From a checkpoint of a small image VAE.
Training: soap at rate 0.0032, batches of 64.
Rows from block 11 of the encoder, named by matrix and row number. Rows with one number belong to one channel. Each number is 128 + 24 x the weight over its row's rms, rounded and kept within 0 to 255. All counts start at 0. Numbers have three digits each. After the name is the row's rms in percent of the matrix's.
# conv1: bottleneck pointwise conv (encoder.blocks.12.conv1.weight, 160x328x1x1, standardized in use), inputs 0-65
# conv2: growth 3x3 conv (encoder.blocks.12.conv2.weight, 40x160x3x3, standardized in use, transposed), outputs 0-7, a 3x3 kernel for each
conv1.13 113:092097122107131114180146146145130166135089106207121135145116113126140138138104163125127128095089094121126125124131186141152107128122093097081101118106150140097145102076108068151186099114153133125130
conv2.13 099:134128130090152106102131061089143126163104113125113122155147111126082100125134115115126120141134131114119111129122135110141128126103096090144104105119164118084143082109101124147174116150111110146114126161200084110155
conv1.14 126:145142163122108122071130148113147149091118118118106139158131147103106144109080128106097169097071123148138138111127116113131144138148142155119147106132142136129166093123111130154092111161183133113106
conv2.14 089:120095126133099101142105104140113109197110126155115128125149128096071171096087144132145114136138160117131120133136118126103141148096101095182084138116140116137128088126131096149116147118124145100125129120113139168106
conv1.15 113:099128109159136161133142126140107126120126108126134097126140097125121104176140156140142177106139122102103145080159152115124148126120152134148131130141141083126163124114102162135089131109087140090122
conv2.15 074:142101157113106146135156132035165128089142148084175141146155098131098140149141142135108121154119092147137123101137163129115134118125135152128154198111144136158160159100138155093149142131116103147084112162103127150135
conv1.16 128:121116114130131103159117127140135136126072139148144114136127133130138137124134151144148151128075127116172151142116106156113118128128149129124119133144172133151124158102128120138112115120151124143134
conv2.16 188:127110102178093160129123132143126140096158127115126105135147130105087091098138122131113135141134130137127120127128132147116128130139124138112136120147167146157148145128125111128095122118116129106098140117135117107150
conv1.17 124:125103136161120162131088117130139133126168152167120123140108120101112098109114147110163120164097172117127119088119096057120114109177118109123115137110167118149156123111119146140092108114106141139167
conv2.17 091:110153181119152158104105145131113116097130148117171129133096170101096148162158160143119162143117126123139148143105126096109124145145122106151145125157128131135128116110141101141091105119147121117116105138141131108135
conv1.18 096:131143130127129183167119106112149159136140143159102133120161139091119158116110177111118136065106143099156145142104114116134128090141093111141116114141143116121128140119078126118124096100136111128107
conv2.18 096:129153143093102110152124127112095088114074128149143116151159164132162150119140167138137142133097134135132156144142133138101110142127121085129124141094096140105132109177161120134124134152128136107118112098131147156104
conv1.19 110:113075118144136190138124124147125104150103137136123170112142149106177172096166107109109129136115154125135174168145125163126135131154141113112103150129104141129074112140166111118121116055130140155125
conv2.19 081:192156174110110105121191144092150108116135123136191160102149122127067074124141125121129138133122138117157117117118145144110131159132132111120126139102142123124139140083141152128156102156100105118116143130151132105132
conv1.20 120:076114155112127137158150147180157119134110110145144145126125099111111156105142135151172162147135125147104156123122129178134143124120143091131130149156096107125107149142150105134138136113115122128140
conv2.20 103:115141156134138175130078131098139162148150144117118143112112087141164106140149127140155128131166129135139127123127131137109124143146128117132093114176130091131125136134102123072138137162094126117104112156167138074132
conv1.21 098:121093109128128122155108089128136112120118135175118134140123135094137152134118130159091127118151123118149127161065116140141173134124135115128105115126101137157112088137140110134155106138128111112157
conv2.21 133:114110141116102101109138149096120146126109108135105113116158055131157119152177118130129115171154138131130135131123110127153135114122128115121117139139130148103158141105096129185120115138146129130135167153150119161110
conv1.22 082:119109132121140161117127097120135099147079145135103135098139116116167157131122114181130152124133093136115110103110139141101144133122111171097103100109129119148152131138142100130183134132086104172127
conv2.22 094:113118098106148159108134126103131178121118090074130102098081096152140164139125165139124150108136145124144142129138135140112124143143138107149101120196123150116111136211144142180143108108126101144114090143141107124102
conv1.23 091:143144112128126108153121111125104148123137102134115144165135139131134151160127117128135083127107107154145131117128100149140117128106143147135101136147140136120140117120150127128151158110136108132124
conv2.23 083:145145130141094081095164132169126097171116117106133133161161136140098132067108095135144142107122116129123094101110126124138129104124153112133131161114100129141151108126118080169126141123109142123144126143101118117104
conv1.24 107:097135092167134119160126133150095131117073100128110131134127126146146099121143150127121125140135133136098155137141125131150142112128144110151130120143122093152143159106141072147154119130131084128095
conv2.24 134:117126094096131110144131133124096135136076139149150138113122152120111158106102103136108136131134131143111145108125112135101129126124124146159179130080133179157152134129131106147122129113115136141134091111100128117122
conv1.25 081:126101111138162100140133152128125109165097128102152066138143211116116099138139161096124137164148126162116104122114108164188143099140137111156083136125081121129150113140146117114075122119124119072106
conv2.25 101:104155141108093112109093127091104151158094116149131150074129125097157115169175118126124143131144107122118136125132130129146119122138114089158102122067170100154132120128131144122162111134126094135167121075154126073161
conv1.26 092:124143118121122150096147138096144160108122106105123168122107121158164159143157103140131163115144133092136149155123121106130117125079156151128093105138134153125127128097142142135180100113135118121118
conv2.26 093:136126102131136107132142133162143132158105143131134118129118136162091072110154118112105120103126118123106113127124132106149139103147125096118153113124135119116122134116105098191143124092143106137130127110168089138120
conv1.27 075:146135127136102120155136167134139182130115118110103124170163115129147131114133121147138141100149133175141155154095120110109117088131160153135158139135088106141139121150143138128147183128121125148164
conv2.27 089:111115162128087082136122152158134138078079103135113129136104192117162122142118160119124131099111109134127137134133128115139132134141144146134131093134138157102130097121114111137160142157137145160100132121083109088117
conv1.28 117:114131139130135124173127116135135126103127142115119138141107128129137110129128162117122138111109121128139086048136152110097149177119140187105082122144116125130131123118114107115135181103109134171133
conv2.28 091:118139107161155109152153135158144100146139154110138137112129141148174156105041087138114136099128126140138129123152120134117126136146123105150107163167100120116077100112099095073109135163104160115104165133152135108142
conv1.29 071:129113165136153101151082166137125112170114125125092122140167153112094093155058051124186139107144095104141111145151106122174143112153135129133088131120144117112110121133141117119153105115104132134115
conv2.29 080:150077107118136092145115167156145114108096102202134128084128167095146100174122101110117127133123149132151126135128121117126138135127121121127088095143148120125140131134131127127134126139133147131138097109121148182139
conv1.30 101:142113132108150099077147110160132132123124109129113086105137086163129141161115127136134126154087127146176164169162140125143112163138129128131138133126152164113142149171135167129128152129128147065150
conv2.30 087:142103155160139104113117126118093141100125103149170155181105144143100170127155122147148110118125121146103155100150119127135106121140138139096134119141118191142157135150082086148130090109146130149104138114156131177107
conv1.31 112:118117165154098140124111098116134136138118167132142129150134117123154125105104132162104109117081130139139143097093167110129118110125151166115131100138125116148155156101130161138142128127135136143152
conv2.31 101:177128130143116119104090132123086110106158115106141138121149151082127125139188100148147094143145102131124141107127103134114134126129093126092134164119081087097152158071129109129117105115090126108153142116119157107167
conv1.32 109:120121124151160128101168136142122109143108119113108110166132149105158157124125111155124102130118108133121136116098149140139105131116113153108118101137113123132132147117142155144124134088124143124159
conv2.32 083:126149142088105120133061146095151134137077142149174118121094120148190120119136145131100103144135117113107128087106125153144123136116118138089121094130118122111108159081114116109129133124144090159111148106140119148131
conv1.33 079:103135128137083117134126120122203156112135098127133110107101182094138141116112123137132124104157139120129106101131137129135128113123161095136112148130136133114088123117106162163120118092123078136156
conv2.33 097:099147097136102107114138123152118159112121109125130104110061124128165103142143128144132113115129125114141098120128118131125158115146121121103129127106133118118117120190098118051106120133140115148144129103115106119139
conv1.34 070:157183095132088170127146142115125096144091117108129126097130155168083131124125165111146119141148137141152126139124136153135140152128134102144104112138103103150139164093101107107129067125128136115149
conv2.34 090:216106108123129085131112125146119074085099109117171116115184179158120184137115140113136141149110119128152123128117132123137130135123130157120115128100143164154116133134099140158136116155135141107123077133167129145137
conv1.35 105:161136139143116143106134124133148128107153125106131101124132127126121153126110125132149098098143175110138117116157115111106136140148128166102125103106142149159135125120094106137089149154115134118128
conv2.35 079:101150100116107136139121121075138112155138134158123108158089121123166098078146098091117091125125099161135120094127121119129101103099138102151110150120158113140089118106116092137129112072118113132115139130128082169127
conv1.36 077:132111153132154184116097071112164120132096127092131119107132103096132130182131134175108135140150111096129109127107131091145163087112110144124129100113119170148129131090144087112125100113126123132113
conv2.36 088:170101117138064144130132155140105103101118170105144119089167141125123093170124103145156132147117153124125127141112125134141136130138125131105074127126135135130166132122107125143120121147164157112121131158117151095173
conv1.37 110:145130169115148123182113101107128138124086115141134117148075157110119142121099142131160141126208087123147133152088104128127133107131142148141113114140110140124140154102140132171160097149167114151127
conv2.37 092:169132123152062126135101133135126123131146139123147160134181093165127138172153110109108131165124089128113120121123106139132132106128138121094127139135118086104089104115121124140119132112137114116128137117118105117128
conv1.38 113:136159117127101120095123137125148158137121133120135106114099147129128133154153110140142116135107129138150150121137138145099137114085118104141096106105107149137143161135140110105144134137085127123149
conv2.38 086:141162108111130129138066112137068149115146094176130116144086101149168089140090161121102117147140119090131124133140121101144112122149110109126121135126104122116120110141116102182067101077130124085121127140145127120102
conv1.39 081:153076133093131120158139116132146116127116122103117121143111151147135105131165158154144140150142143134099148092102122133108147118152127159152105110133175133131133098131132143135120160142116119141130
conv2.39 112:133120171094101150129131130112152168117091141174075097093155042175121135177166136135132150109127112150142136132125132131110135128115125083101055120120184114127158129102146115142134120115147137130092120176150132135111
conv1.40 084:091127129106132113146124130123131145146135108161118113112121147161101131142127132111147125143102145158107127136141147120140154110136120127127136147141174097102128144134160117106172150129166142119139
conv2.40 082:131138086143136109134062110136133162132118119168110141129058133134120113121163149137093139133138108134146162109128130139115136139137144126152126097141131122164165145145133172170128118157120151161141088172129102152106
conv1.41 080:087143152127106120115123156115133155109123164124149128207105121110132072121119130123115118126138152107131110115107083132123138133091148144074091103130119113134119104109136160081144164112131132122118
conv2.41 103:116164127078162106127082112115086132133159118104118141155117114066153085105112127133134138103131103123151137146126119141134108118096127091085095092136127141111098104098079121123109127119158175089150145121127125131109
conv1.42 114:139123147103120161115108111110134145134103116149096111121093118164123155112053115159109132123132133165129120122123076101139165107161128123115132173116123157131085142155123122155103130115106139150102
conv2.42 095:124157116126143150143098089157107116127097110173130113181134102160107120086088103134108122151145133195123119133139113119145111141147150140144113116135108085099137150138119110179117154145107137152131177095138112110136
conv1.43 086:102117142145135105090097127127154088139116140150133113151130111122093138132134102143172156151157106133112126118130135105114116155127117119105109168128124139135113100115144141099165146092126126125132
conv2.43 084:151125130118140161133099064128188113125134180120107141160102146108113135179121171159127124125165119121115108115126129123117139113143121126133108129141108116111139151102131183151114139136112096088150137125112115156097
conv1.44 110:131125144124121126071132122127148176147114137074139095155132156135086130158102124126127098142126108143082116110111107121134123121121142129134132160086104122135122207127110136064135098102108148125112
conv2.44 087:153165119093121103107120135123113143128121101136135122150162154135171121137069150131110124130162152108098130128130118127111132124132132143132127086089122135126127095119167106166088148121098128132131113133126150114114
conv1.45 101:152167101140146153127095104113161161167151128105139132137169135125136130139190119108158155138101134147119148155144179140138142195134095107121119145108136150156131086117151125104118113093150124151134
conv2.45 089:099116095140133097096184172128107118088140109147139133137062122124136122073126115144123135133124164166146136130132106108092126155118142107127107145109143130126127129125126132147104105135084134122127105129107122116165
conv1.46 120:112088114102113111115125139134130143143140138160114160116142125142129140149132174147144150139087116133128136172110131144162118100120165151131115157107128109126138130153138124140126118084099123123126
conv2.46 086:116110150125103169127104138155111160086151130136153122141127194114106156099102175123109137100158107141098126122090122133131107135129157097149148134079204123117156132136105131139135121110138133144148121120141128155091
conv1.47 094:128150084094133148147093106105113117108135102111111131132148100098156152136124116119092111141100133120120123114111138102139160133155147100138131115132111141156126090129120115139167156127160130135110
conv2.47 078:175141108108105139079140089120166133119118127133124112134132128133058123152119152137117127134122105090121135142133115121110155126136083142133131125189099148095076150129139118156143135116116107134119145171101149107145
conv1.48 091:145104120161163147152118091134087122141161122127110107148139151121135132133142092160222137143145093147146140146133135136131131106125145121107136164118112124118112121167150148103131139116101102133128
conv2.48 095:114136133102113119105122154117104108151103108113131144080127126150140155149163092100149122142120130140145123149116118112111136116115123108134121105133084045130087104121136154151137165139134129143137084146139151133161
conv1.49 118:119127094099122110179105134116117140137098104120098133111125157172178147127181127105126183149128150131133155102135185119127115100135107147147130126105127132146170143116171140088150147134153135114133
conv2.49 086:082145144135133182126174163147131101119126157111084117129115136146126139124113123135115147156185097121116146114130119123139134148116100129109126146100139142127154083104148144173110146133156120128123087127151148125117
conv1.50 083:160105092135114208127140141109143099109173102152136122119150119095112119153145121121088142117094127141151142135105102124134105163142103126120157140105163141087148148147122124121089142128136135136138
conv2.50 144:157122156132094129114089159131116121094188109106098128137148122124071130150140185143156127139126126117121130117130135131117119145131133084123106098159148115136142107159104164230122119094107134130121143117117134124147
conv1.51 119:138142085126158140114093116143115151129132145119149148158116107118129112113146132160141180158118131121111125132130081117139133109115125139160132165122090131164118138142164152152154096159061158093129
conv2.51 087:117128137138136167127093162149140163139154144141124123113092136152120090138137163113118143151096115128124143121151103109144126120121120145126118115113128131139132142068128101150101155113161144102167122127136097140103
conv1.52 113:098095101105126125150136101121126140124086099162174139137080129116096136113147160123131136142063163131154152147111112117108157141134128103144138156170147130132109123128127146182141107141130102181187
conv2.52 119:153120149099123104121124130101072125126097144114147154101133204121107150089099165128097130126119143131099138096116110128112110119125111188169147177117112141145144116110108106116137111134119136152078154053079117123112
conv1.53 083:123120127105162138143123151108118106135127133131140136103122119129133120125140148098099140141127135171031085118121128132110105146115143066103124174111146120134118139103139093133135143144133115130118
conv2.53 106:136095143114123169185088148133064119089136138153142116098118132124115105087153114134097137119132097142170114139136127122134128148136113167145100139109185122161096126104131174146127142118125128082140120100102149114117
conv1.54 048:128077131120070164125124138126109131125130088142138137148087117115094146155043136131138137119118138158135097107111134108086136122133102151136120103104135126106151109138106121141111153148108124146099
conv2.54 087:160104096125087160161166129145149154136108137128130115100111172156088196103135133111137152115119139137128124135127123127119130145137136121079146123136156150174190123113139120122119132140119152122141079122106130108158
conv1.55 088:157098148122155125111118092125114150147131114129102160151091125144121121129087140152098141147123113098126107145078135111101164137138118129119113108159186136111137113137095149159148125132142114106142
conv2.55 116:129111146112108143126134136140072125143163137153135146140124227139098134096143102128110151133144126125142161136116120142140120120105142157140162150089156113135120132119110103158127139126132142123121127094114153167123
conv1.56 081:167110141151121109128115092136166106132098110103141112170145148100081129143107138144144136123151134106118135139109107133141115119127160087118125147155103096113144102131127060120119125123129110110112
conv2.56 108:131127132131126121143128144128075141102083091172129133092111096147066096136149120111122107122145117124133126127121111101135129156141113106098142111106089146106134128146137136157081107115131120108135120116087129159159
conv1.57 076:118183128160095092116094104140169100135131128073140127185113159091118131125142128119124136148145149117119154136131133138091122135123148105142136196140102157124115081100134137109107123137149138119121
conv2.57 095:165111141106107158148138197125137140097152095165175117126121154126112107109132116129141144139093119159143151145111136125111121123146114115143165121161109140114149105116107148191103132091124147106136166109143163144154
conv1.58 101:149151109136139124107150090130120108120163111100137151111132135092094138139073107119159144096091116147106118083132086102107109119124132120140128179114153151148099110142135154114128088126122127141136
conv2.58 080:181155115147123111134147122161126126140136129134137136134134140060170104112087171085145131157104137107158136121133136115129136125137131148120142130139118160120141104049181088177144153109157119124124156136087138121140
conv1.59 111:131132167123144140122139150076153139186093128132139177115146152134125126136130159084136075134151093105108148127103090159123108132066148122114129151130108151138077130137104088116136128133185141095142
conv2.59 095:141173103147096096127066108161130156140099128138107112132178147154124184134119168115140088164142138122144137123129124128142102150119117120159115109107109159140114144098132102139074166127101129142128174142106126098082
conv1.60 106:124118114091151112161183185112146120108141128128111152125180132128100116089127121103123120137159122076111130158107090139139110119129137135112120126130114130123093114121148131103133143120099157152178
conv2.60 110:148143138120124121097134123127122135098100151121134144107111152097150118090105141119134110157127137143119145130128125114123133140132110155108105123151111143100162128134124140151158107120123153132133093178099106120165
conv1.61 087:108101106091132096127129119140129117193128145145113140124129140138106154128113130103104158094136125153155108143128143136127097136144119125090141150141103151156117111104112124120128157112097144087114
conv2.61 066:083170110165117147082102091104145109129124128089107150182138125120153086125127112137106148156134132115161100138146128133125120142115117149128132134125142155107151145093152077135109123113135134165119100105168096136101
conv1.62 116:114162116147132138100103142120106136121156130115134113140094122167148154163147111161121156116126136122123128154157114130137108147134096142130135117112110111112085151134121115147149148174181128130110
conv2.62 097:112147162145106092109075136066106138100109130141147129049058146105108139137121121124096107139148125114122112131121142147093134124125124100104154108118153124143090109143130132165123109139108126146121080121144148125113
conv1.63 115:100117135156154102129150130091134122108156138183136150119146108155102113120153139157138152171107085130109129129157138147118098140121132101122126105165068130108113139135116110140144112112141151111147
conv2.63 098:106116111127103151153131137113128144152137128137078076124162122123157122127143139132088130106141087113109157116124138116128097114135128151129128128111122158125135141145113091138112104100129082153122135110143100157123
conv1.64 096:162132138119124136099128130140130126094140147185144153118141132149120108158143092163141113139137129143097129135177125089109146122123138085136109173169154175156099131130109110105170145114148100082144
conv2.64 092:156116118096134110161154179119122098132135080118178162108095151128115098090121133107114129132119106161137144125114136122108133130122120139109151083148117118151118132086139089173163128122133158152119138114102100132158
conv1.65 119:123152114103132094138162163115149108162149095134118117161116142116169128149127134124166106132096101158135100180142140119162137119126154102137137142141135155143098171122120091112122095113151110139110
conv2.65 099:147115098152129120109099108134116111150119150155166119167168175164130091074110130111119115127087128127126134118112127165135131126127128152141153112130128140150123128133134128133132128132076122135144103135121110134141
conv1.66 086:143136139131140132115142167116127118166163135144129126141124124113132107149149195072134137098129110150107110167142137124149132128138135096140130123161168148127148132144147125134118127123127117151111
conv2.66 117:167096123133088178108149126159121152121154131150080105145100141101069053113153087133106125121161101135135133126130129118122135126119140162120130122129179122115141159174145133167096122101132094116133130157081130131127
conv1.67 105:128139121143127116097100142120139199138135103129095157103159107130088146124130115104159126144158090115131152109136138109121124147149137086138150114109128138121104116130123093148160164115091123154128
conv2.67 094:098116165134123115113150110156122107095119128141112160174116112135147115130114130144180118143113108123180134142163129130102102141142142072125116167146106125133170179125110139116201119153134118143112100170096117122178
conv1.68 109:162121134124111133132093167132143125112139147101130141109117137157107125134114099092102121140120169137142133152120113124102140121132109087120146152098168111107119154133138087127090147110122113162110
conv2.68 110:157126137125146104106150130115138162121112128070112120098124167090083149127184114132122132132099138127125114123135127114145121134122114188110132165126164140135115150139133159118112112126131128114117083097136141117150
conv1.69 095:127110124131129165098140142133126098108114122109133109123127143067130122146113088119131143122123141076096121114085130111125157163139127137091095163154125117132126145105121182108102135104134108146117
conv2.69 084:119158116159101175145096148137107128127125109134150105078116104130113149117180162141091144112152120110126111134131139152103135143124133203146146122118174121137148121112132152180139124146137144080164141110151141089154
conv1.70 100:145065158135144136102121099097130154148163105119148109127126116119096131096139101081088111135128138094137133145074183126169138131156162094135117119117084130144123112151131132140133127125147117140120
conv2.70 113:128141085115146123147135081105131139126119102123107164139142112110099169142105131110153112159130105126125153139151132134135126127133117140103087117160099162124178141080121130168117110157130099130106097123150083159143
conv1.71 082:157144122102166138099112138141091140155146148151139129120123133114125109141186135119133120146120142105117103113141156142138152121128118122144073166124120142100139153113112111159109141146119149114129
conv2.71 077:152103114123106148081135055109123120103146158076111106075094159193076121132143071092137125116138112181088119127118118110120138114135084152142100145131122145119070123161120126167068136085115111095131133123139094098122
conv1.72 124:127149170137107114097083123118127124106130112096136104122085101152070109140109084114121117077144128142165164094079192121111118116130150106116128150091127103109210114117097143137128124156138113164135
conv2.72 102:142176109099134129120078135143177144126130089149085155149124119129145086083146138102125116109166090120123148123117122119121127136113116106096136085117122138109151113135115133189118127131126130156172134127122114130138
conv1.73 106:135138135148151155159153108126136142134126143128169128106123145142127138123164127114161120124124162112131118142095098111144143127096127112124133130089134109101117165104160123103138133103138157102174
conv2.73 123:121116141148111105133110106120142145134125140112131127118111104114111136147112111123124110145132129113105117141117126118112130120141121114141121146118153101135109144108129137125118141147113131127132133126160134141122
conv1.74 094:127109159088144108118112099105111092165146137123132108135153137149127106100132095126155148127145108132102123140119160122138096106136124099125132133065159124173132147143089113125153156109161157090074
conv2.74 102:157086163114122121143115089179104143080097124136115150059119146142103160114137148144123125119104172136158150136138116134118120118119122164148141125107110185132151151118113160160118111126139129095117119109130128112109
conv1.75 114:163104093121149109136149119130101143137180133096131115119113101146071136126129138096166137123164133102098115110136145139140153138139092077143140139106105138127138139148120108122116158138139119135104
conv2.75 117:129111150157082138164103167129126133124114137153104118149127141103175085134098146142124129137129137114132107135122131133125153118135113131112125137151169138109139109115135094141111130118138111148122153102124149106149
conv1.76 107:127147144112126144096139113141136104134137124149129135107174151082145119129118129136132142130156088127110136125173096092109150141146128135129110113094094130135162117121136119139148113163121131127134
conv2.76 098:087164203135123090141175151097078124152115137097166128104142055130116151123114099131154105134110148121139124110128115102111149163155140100141125118155132145144143123128136164134150137124136127109162099148140112120144
conv1.77 112:121160039160121139111153133141134145156101121093125167132139119129069074139138169091135131120125145134116148141133132141120149116154137087153121115162143141135152137078170118162120132129112083148149
conv2.77 121:160096141126113113085128096128173095113126093105104119156181092130075148197142127103117106149135112162129118116137134152111145114139129105133071108167111119109133208098129121099144131157151083117168166167127111147096
conv1.78 085:124113090157137162101089150149109116103124129145162103132124139113151138181159137114133082145114111114146130116169163141118120100112122095111144149122122162113097137119124098127143156150100139116100
conv2.78 067:086154083127145154117112085140116083068133129106148134138100132146117091122127150148123124110127128146103144080131123108118129138138107122131121114135124153159142113122153141151079139097093135109132133113116149112138
conv1.79 135:158138130121130131136146128115120122133151146168146131139124132125119129120128131106141172120069088101180108126149071095102152139174089124125170122148157123091131137143113115097126156134144122138148
conv2.79 097:124097139100111130144218153149132148145138164109123071146177078093104124104175052140147098142130122126102126141120113150110123134136113138142162116133137119102126098170108139173126121141104150099151135142104119114121
conv1.80 088:174131132127118122135133148124152136116137104130170120157160162135110156148161098117134128087129101093081108107124132134118125117123106127123121089124154125123112096125141098094074123106139173111117
conv2.80 093:139128115162155154133120146162087111083093135096128128118056145116049171154133117125110111110140131127100138092118151122147143104132147134118143105119128090144150115122110108118146116140151136150090079135140121128122
conv1.81 101:149140145085164127103118150177101134134158143152113122125121109113109145120125118098188131099101142105150141136120151109161102110129096124142118120145103140097114092165104120146129097129118107075101
conv2.81 101:124113126101117117116131118138122133115132154101160166141197142140109180162147142151137120141140129122122127122141130123163124137125123089163122118133071111132106098096117104174138137132122154111151124097129079152093
conv1.82 104:141138135128118125103170082146163100111113138114149129125111143100142117132132134121187153117138132144138101124113139133127122093123096123136126171135121142091146112176117162135092139119110103142159
conv2.82 108:101086141144129143111154125149170112120105136121090149170116134137097108078086106108146126161040159138127149145143140156108124122146114174136110089140145142115180122125132128126129086141108164121131135101135131127142
conv1.83 097:141168137133125120143132154109093111101135124075170109107104134121110161149142116127134146138167091108128123115137156120154148134128118154147133099127156131160110136115146121100114130161096113141143
conv2.83 072:097151144100157118168129136088101097143116140158114144117104116143116100123102159072109107126131117139136121084106121137113133125128103118131117094136148127111113129091091148151079103087132074174121105127137158099137
conv1.84 086:113155162080107145121150148117144118131105142138126101110211110145090095146133123131132131091175086172133134093127127147183151105120112153104122123158108148145127122132115136136131152103122105101127
conv2.84 112:127113128116116135108100148081108133140138127068134159114139148105157178108115113124104127121162113125145105117152133142125135128128127123165120147104148146161116072101145151081176135184142162100141096087114151114088
conv1.85 095:121130151144085133104094120108087095095075102147091128167110135108114111187151154121127131115177148140107122109096140122139137090118149116114112161136107119147105140112141105138081134091142142158138
conv2.85 084:123104158162144091103137132150157058141103129171067149160145125102152090163147085135138120127124152160119120104125107130120134154139101142114115137149114150102114135113151119173100115110099151128148115123135152112080
conv1.86 110:129143135115127154140130150086159112123160110150137147119121122107144132131126156121126147131159117120108119121097062128134107110119122121132108152125148092095131112126133149113148128132100134103094
conv2.86 080:169150168122152142102080100107099121124149166131105160076133106094146152139174113078120107115143139145123135118088118138157096155130120104101048152164115162120126114135115126129071124120137107104153082150130149123131
conv1.87 097:148129118158117172102113119101145148153134147129144159130127100139089140148132154161129140089134095105095145113160123094105109158138108117126128113132138152145115129111113129124098109119172140112144
conv2.87 100:126073111084108107132100124146119173120083089106166153109180131120146120105127121111157131143105152120140132133131129134142135116119123089152116130106136122159163142128118087104131137155115173116164136088158132124085
conv1.88 125:116145151149132114206095130128109103129126154130139113110116122102100147145151116097139102117087109103134126116134154132129158116130141174134147134117156137135130130158134145121142120133124117109115
conv2.88 076:125121160126109180125091153110093146094127116142190165121159146094135148092121151110145152149129082086122107140074117132146129158128110141127070100143171098131092124069124109116125132117132129129090119159116154123124
conv1.89 096:095123111096133150153105132134120127149139153133126140108157162168160149097127095148106115102137121110123152149103107106139125103125166119125134122124150123181125128159086080148118120127162138122145
conv2.89 098:100092201172184112127097141134117189133109112102067150146113080069116148118138131131140141124140117113143145137151110128127126128142121129145128115144127131088117132111119132105118125115134140116141172163147139121088
conv1.90 107:140145170127136118126117132124141145131117101119139112151126145113135113124122101104133143119120134127131157084121154157089105118127119142159108102114138111117148152130129082110148130133122135091124
conv2.90 172:151110109125099126134135137152110158097129114129081108105065174097094097094133156137109114133091137146125139133136127121113113108125122161151120143174134177160134120146130129150103098100139160092131129087116121134115
conv1.91 089:116125148150098115161159121122130132113163111085124118136156163084127106115082136100116148100139124135132091112173098126172127117118144138117158125121133146153112127124125139151127132138096151125114
conv2.91 119:062129123147122131116088113102081125142148115151157123136141139163162127151138145134181135161055159153131129141125142139133105137137136148124114141152091110092119123131110112135168119102121108128092144097174134115151
conv1.92 089:093164175116142142147086121139151106142105101139115097115110124120105148128131076115116126160120118122137112085099121119117134124114132120131156146126108127134125126134091148137119105111143131152140
conv2.92 078:070176151119089135138127148132103119086121148098172127128158126118131169161110136151132119167120142106119138125072118130125123139126126106142081153126140106130144180113094147130084122146129097139131094123156142088112
conv1.93 140:133157148125141155147152118136105150135147124156136144123117136098136125097113123097135118136134137123099119164137110120138109118071105114129144119120093138146169123129135138131169119123122140100153
conv2.93 089:108163150109141129153094145089148105181087118136110125098107086099174065170166152177127126126156130141138153129122133123117120133125118105158107138140105141128153119156140127108108139139096138139119139118132148126112
conv1.94 100:092141150143147091155130115131072113134084104156145110129112107158192123121145112162141133127102138132118135140117150128119109105131165123144138124142120107151136165108117090173144127137122131132093
conv2.94 135:146128101125110125155096094131126130134152090130161144098155111124176175148158131120146141135109150131163138129139122143134117137109142103134122131078091075092121132122116157153129156124108103123155136113155151126152
conv1.95 099:159138122132140119158138161131118115149152125137119129126092128176091069095143150100148142108104136074076106137142120118146158158149077089154119138109087134133106118156150126137198135143136115125129
conv2.95 101:154175099134163118154114120127116060095140108127110151137167083153112129142098064171135116094130122142126120107149131150137147150131136133109112135172102104101120124141138144094147118141170117120124094187090106153144
conv1.96 092:121109159129149108118088134134114116189143131117126121150118160160132144118160100160084142114106136110111151136091185148103119100122097136141107128116119154106125092125157121115161096130136109101122
conv2.96 116:107164101119132128169123159152093140090126120110134149121116077136066121114133144125133119141113118131152135129137136124121121145114135113119122092116159140179148121132108116143116083138106088133119105133133131123147
conv1.97 109:149134142101133165168101143110122163123148140116115098097126123107112110115139095132117127130178158100152099135116133125110143099102131137137089145124103145093130120132142102128128142151071132122128
conv2.97 091:137160116111139094079080145134120119109187153104131132075078068122155141186143141137114128142136135128131134141122117112111138145138129151145119124132098164128108146083157144121134170098126110100124102137115164136127
conv1.98 088:109134088067143170136107116113107135125100133172143126083126091150130099137077116069137116129148131067150121143068132142096133125136097146144087118134106087102149099128152119132118193122156124117120
conv2.98 101:126090094116102138185121141139133139131119113162120117165210161088171112138086115123132130129121147119123129138146139135148116127124117107098148160096127162110118135137129112165140112117101157124118172082079128103135
conv1.99 101:145106129109130136079116148170088126135183141149081143132122128117108119155096118158134142098136152123097159148119143151116163118129118186149124057165149106137103107105127151144125095121109116115084
conv2.99 097:133084137138116162109107103093122124086146134127087115123098078128103170083157155118117125160113112145153125129156128127121131138120124138172112152095172147130137131179121089131129161165143121089102105162137109138130
conv1.100 093:157152141115100111078086121129126113094115137135132157080125127122141125132190130118121124123114139124142115149141126107130145129115139115129152132116124158137138119110162138110137121089126125123126
conv2.100 086:131097118114158154173136103139111160096114058151055168148127154099097154114121136068113129140138117119129108100099157118107138089123120148132111117081154107145138084128150124172109093116110154195112116106146152114136
conv1.101 080:150144127121121119149142145105143103113118101129123115178135139124117127083144122111136105132126157166145165131104105129118081161112138120124134126151123174159083120090126131141118118141105112118147
conv2.101 091:089116179119116143155134141116103124069125097130075153090106153112088139152119141151111131104150122126130090140147131120130139137126120102088118141147141123157126123096116114214088108131143078121127145126097125141147
conv1.102 096:131118115118152125148130137100144121125123121105125113151113109083134117145132135135132130103063146164094148133103150133139088115136149142144121121094214149122113161112109150123166121147152146140159
conv2.102 094:175160120133117126107143103171109131152117164148190112127117136118117147130148124123106131149092161113109129123114117147160121128111147155125115098140135150142087123104132073122163171132106138145111167117125121135155
conv1.103 131:131160136124146124191097121122142121162119141132126138114142122113086116116102157104141090115095125119131145133142106162115118101192123173144155143139131131109075083149133118132112143190101140126120
conv2.103 096:154084161150110108098126074108108128151114162150162119116131087114152146077152129124144152139094163142110147118120135143113138156124139128162126143110144141132125089146091155106136125107137103164106140143124135087093
conv1.104 102:090094140085120088131085137129150104143127145133182113105121136115116114134153119137130135143061127124153081095128129123129123166138099132098093142107105156134118171128122151098115087171101109134162
conv2.104 109:166126146092128127095128076122128137128181148113159135112133162128156134135128115123119141139145138114117123112123127114139105134127129197156124119116164110102118131141132147126101120172124101096100151136138130115142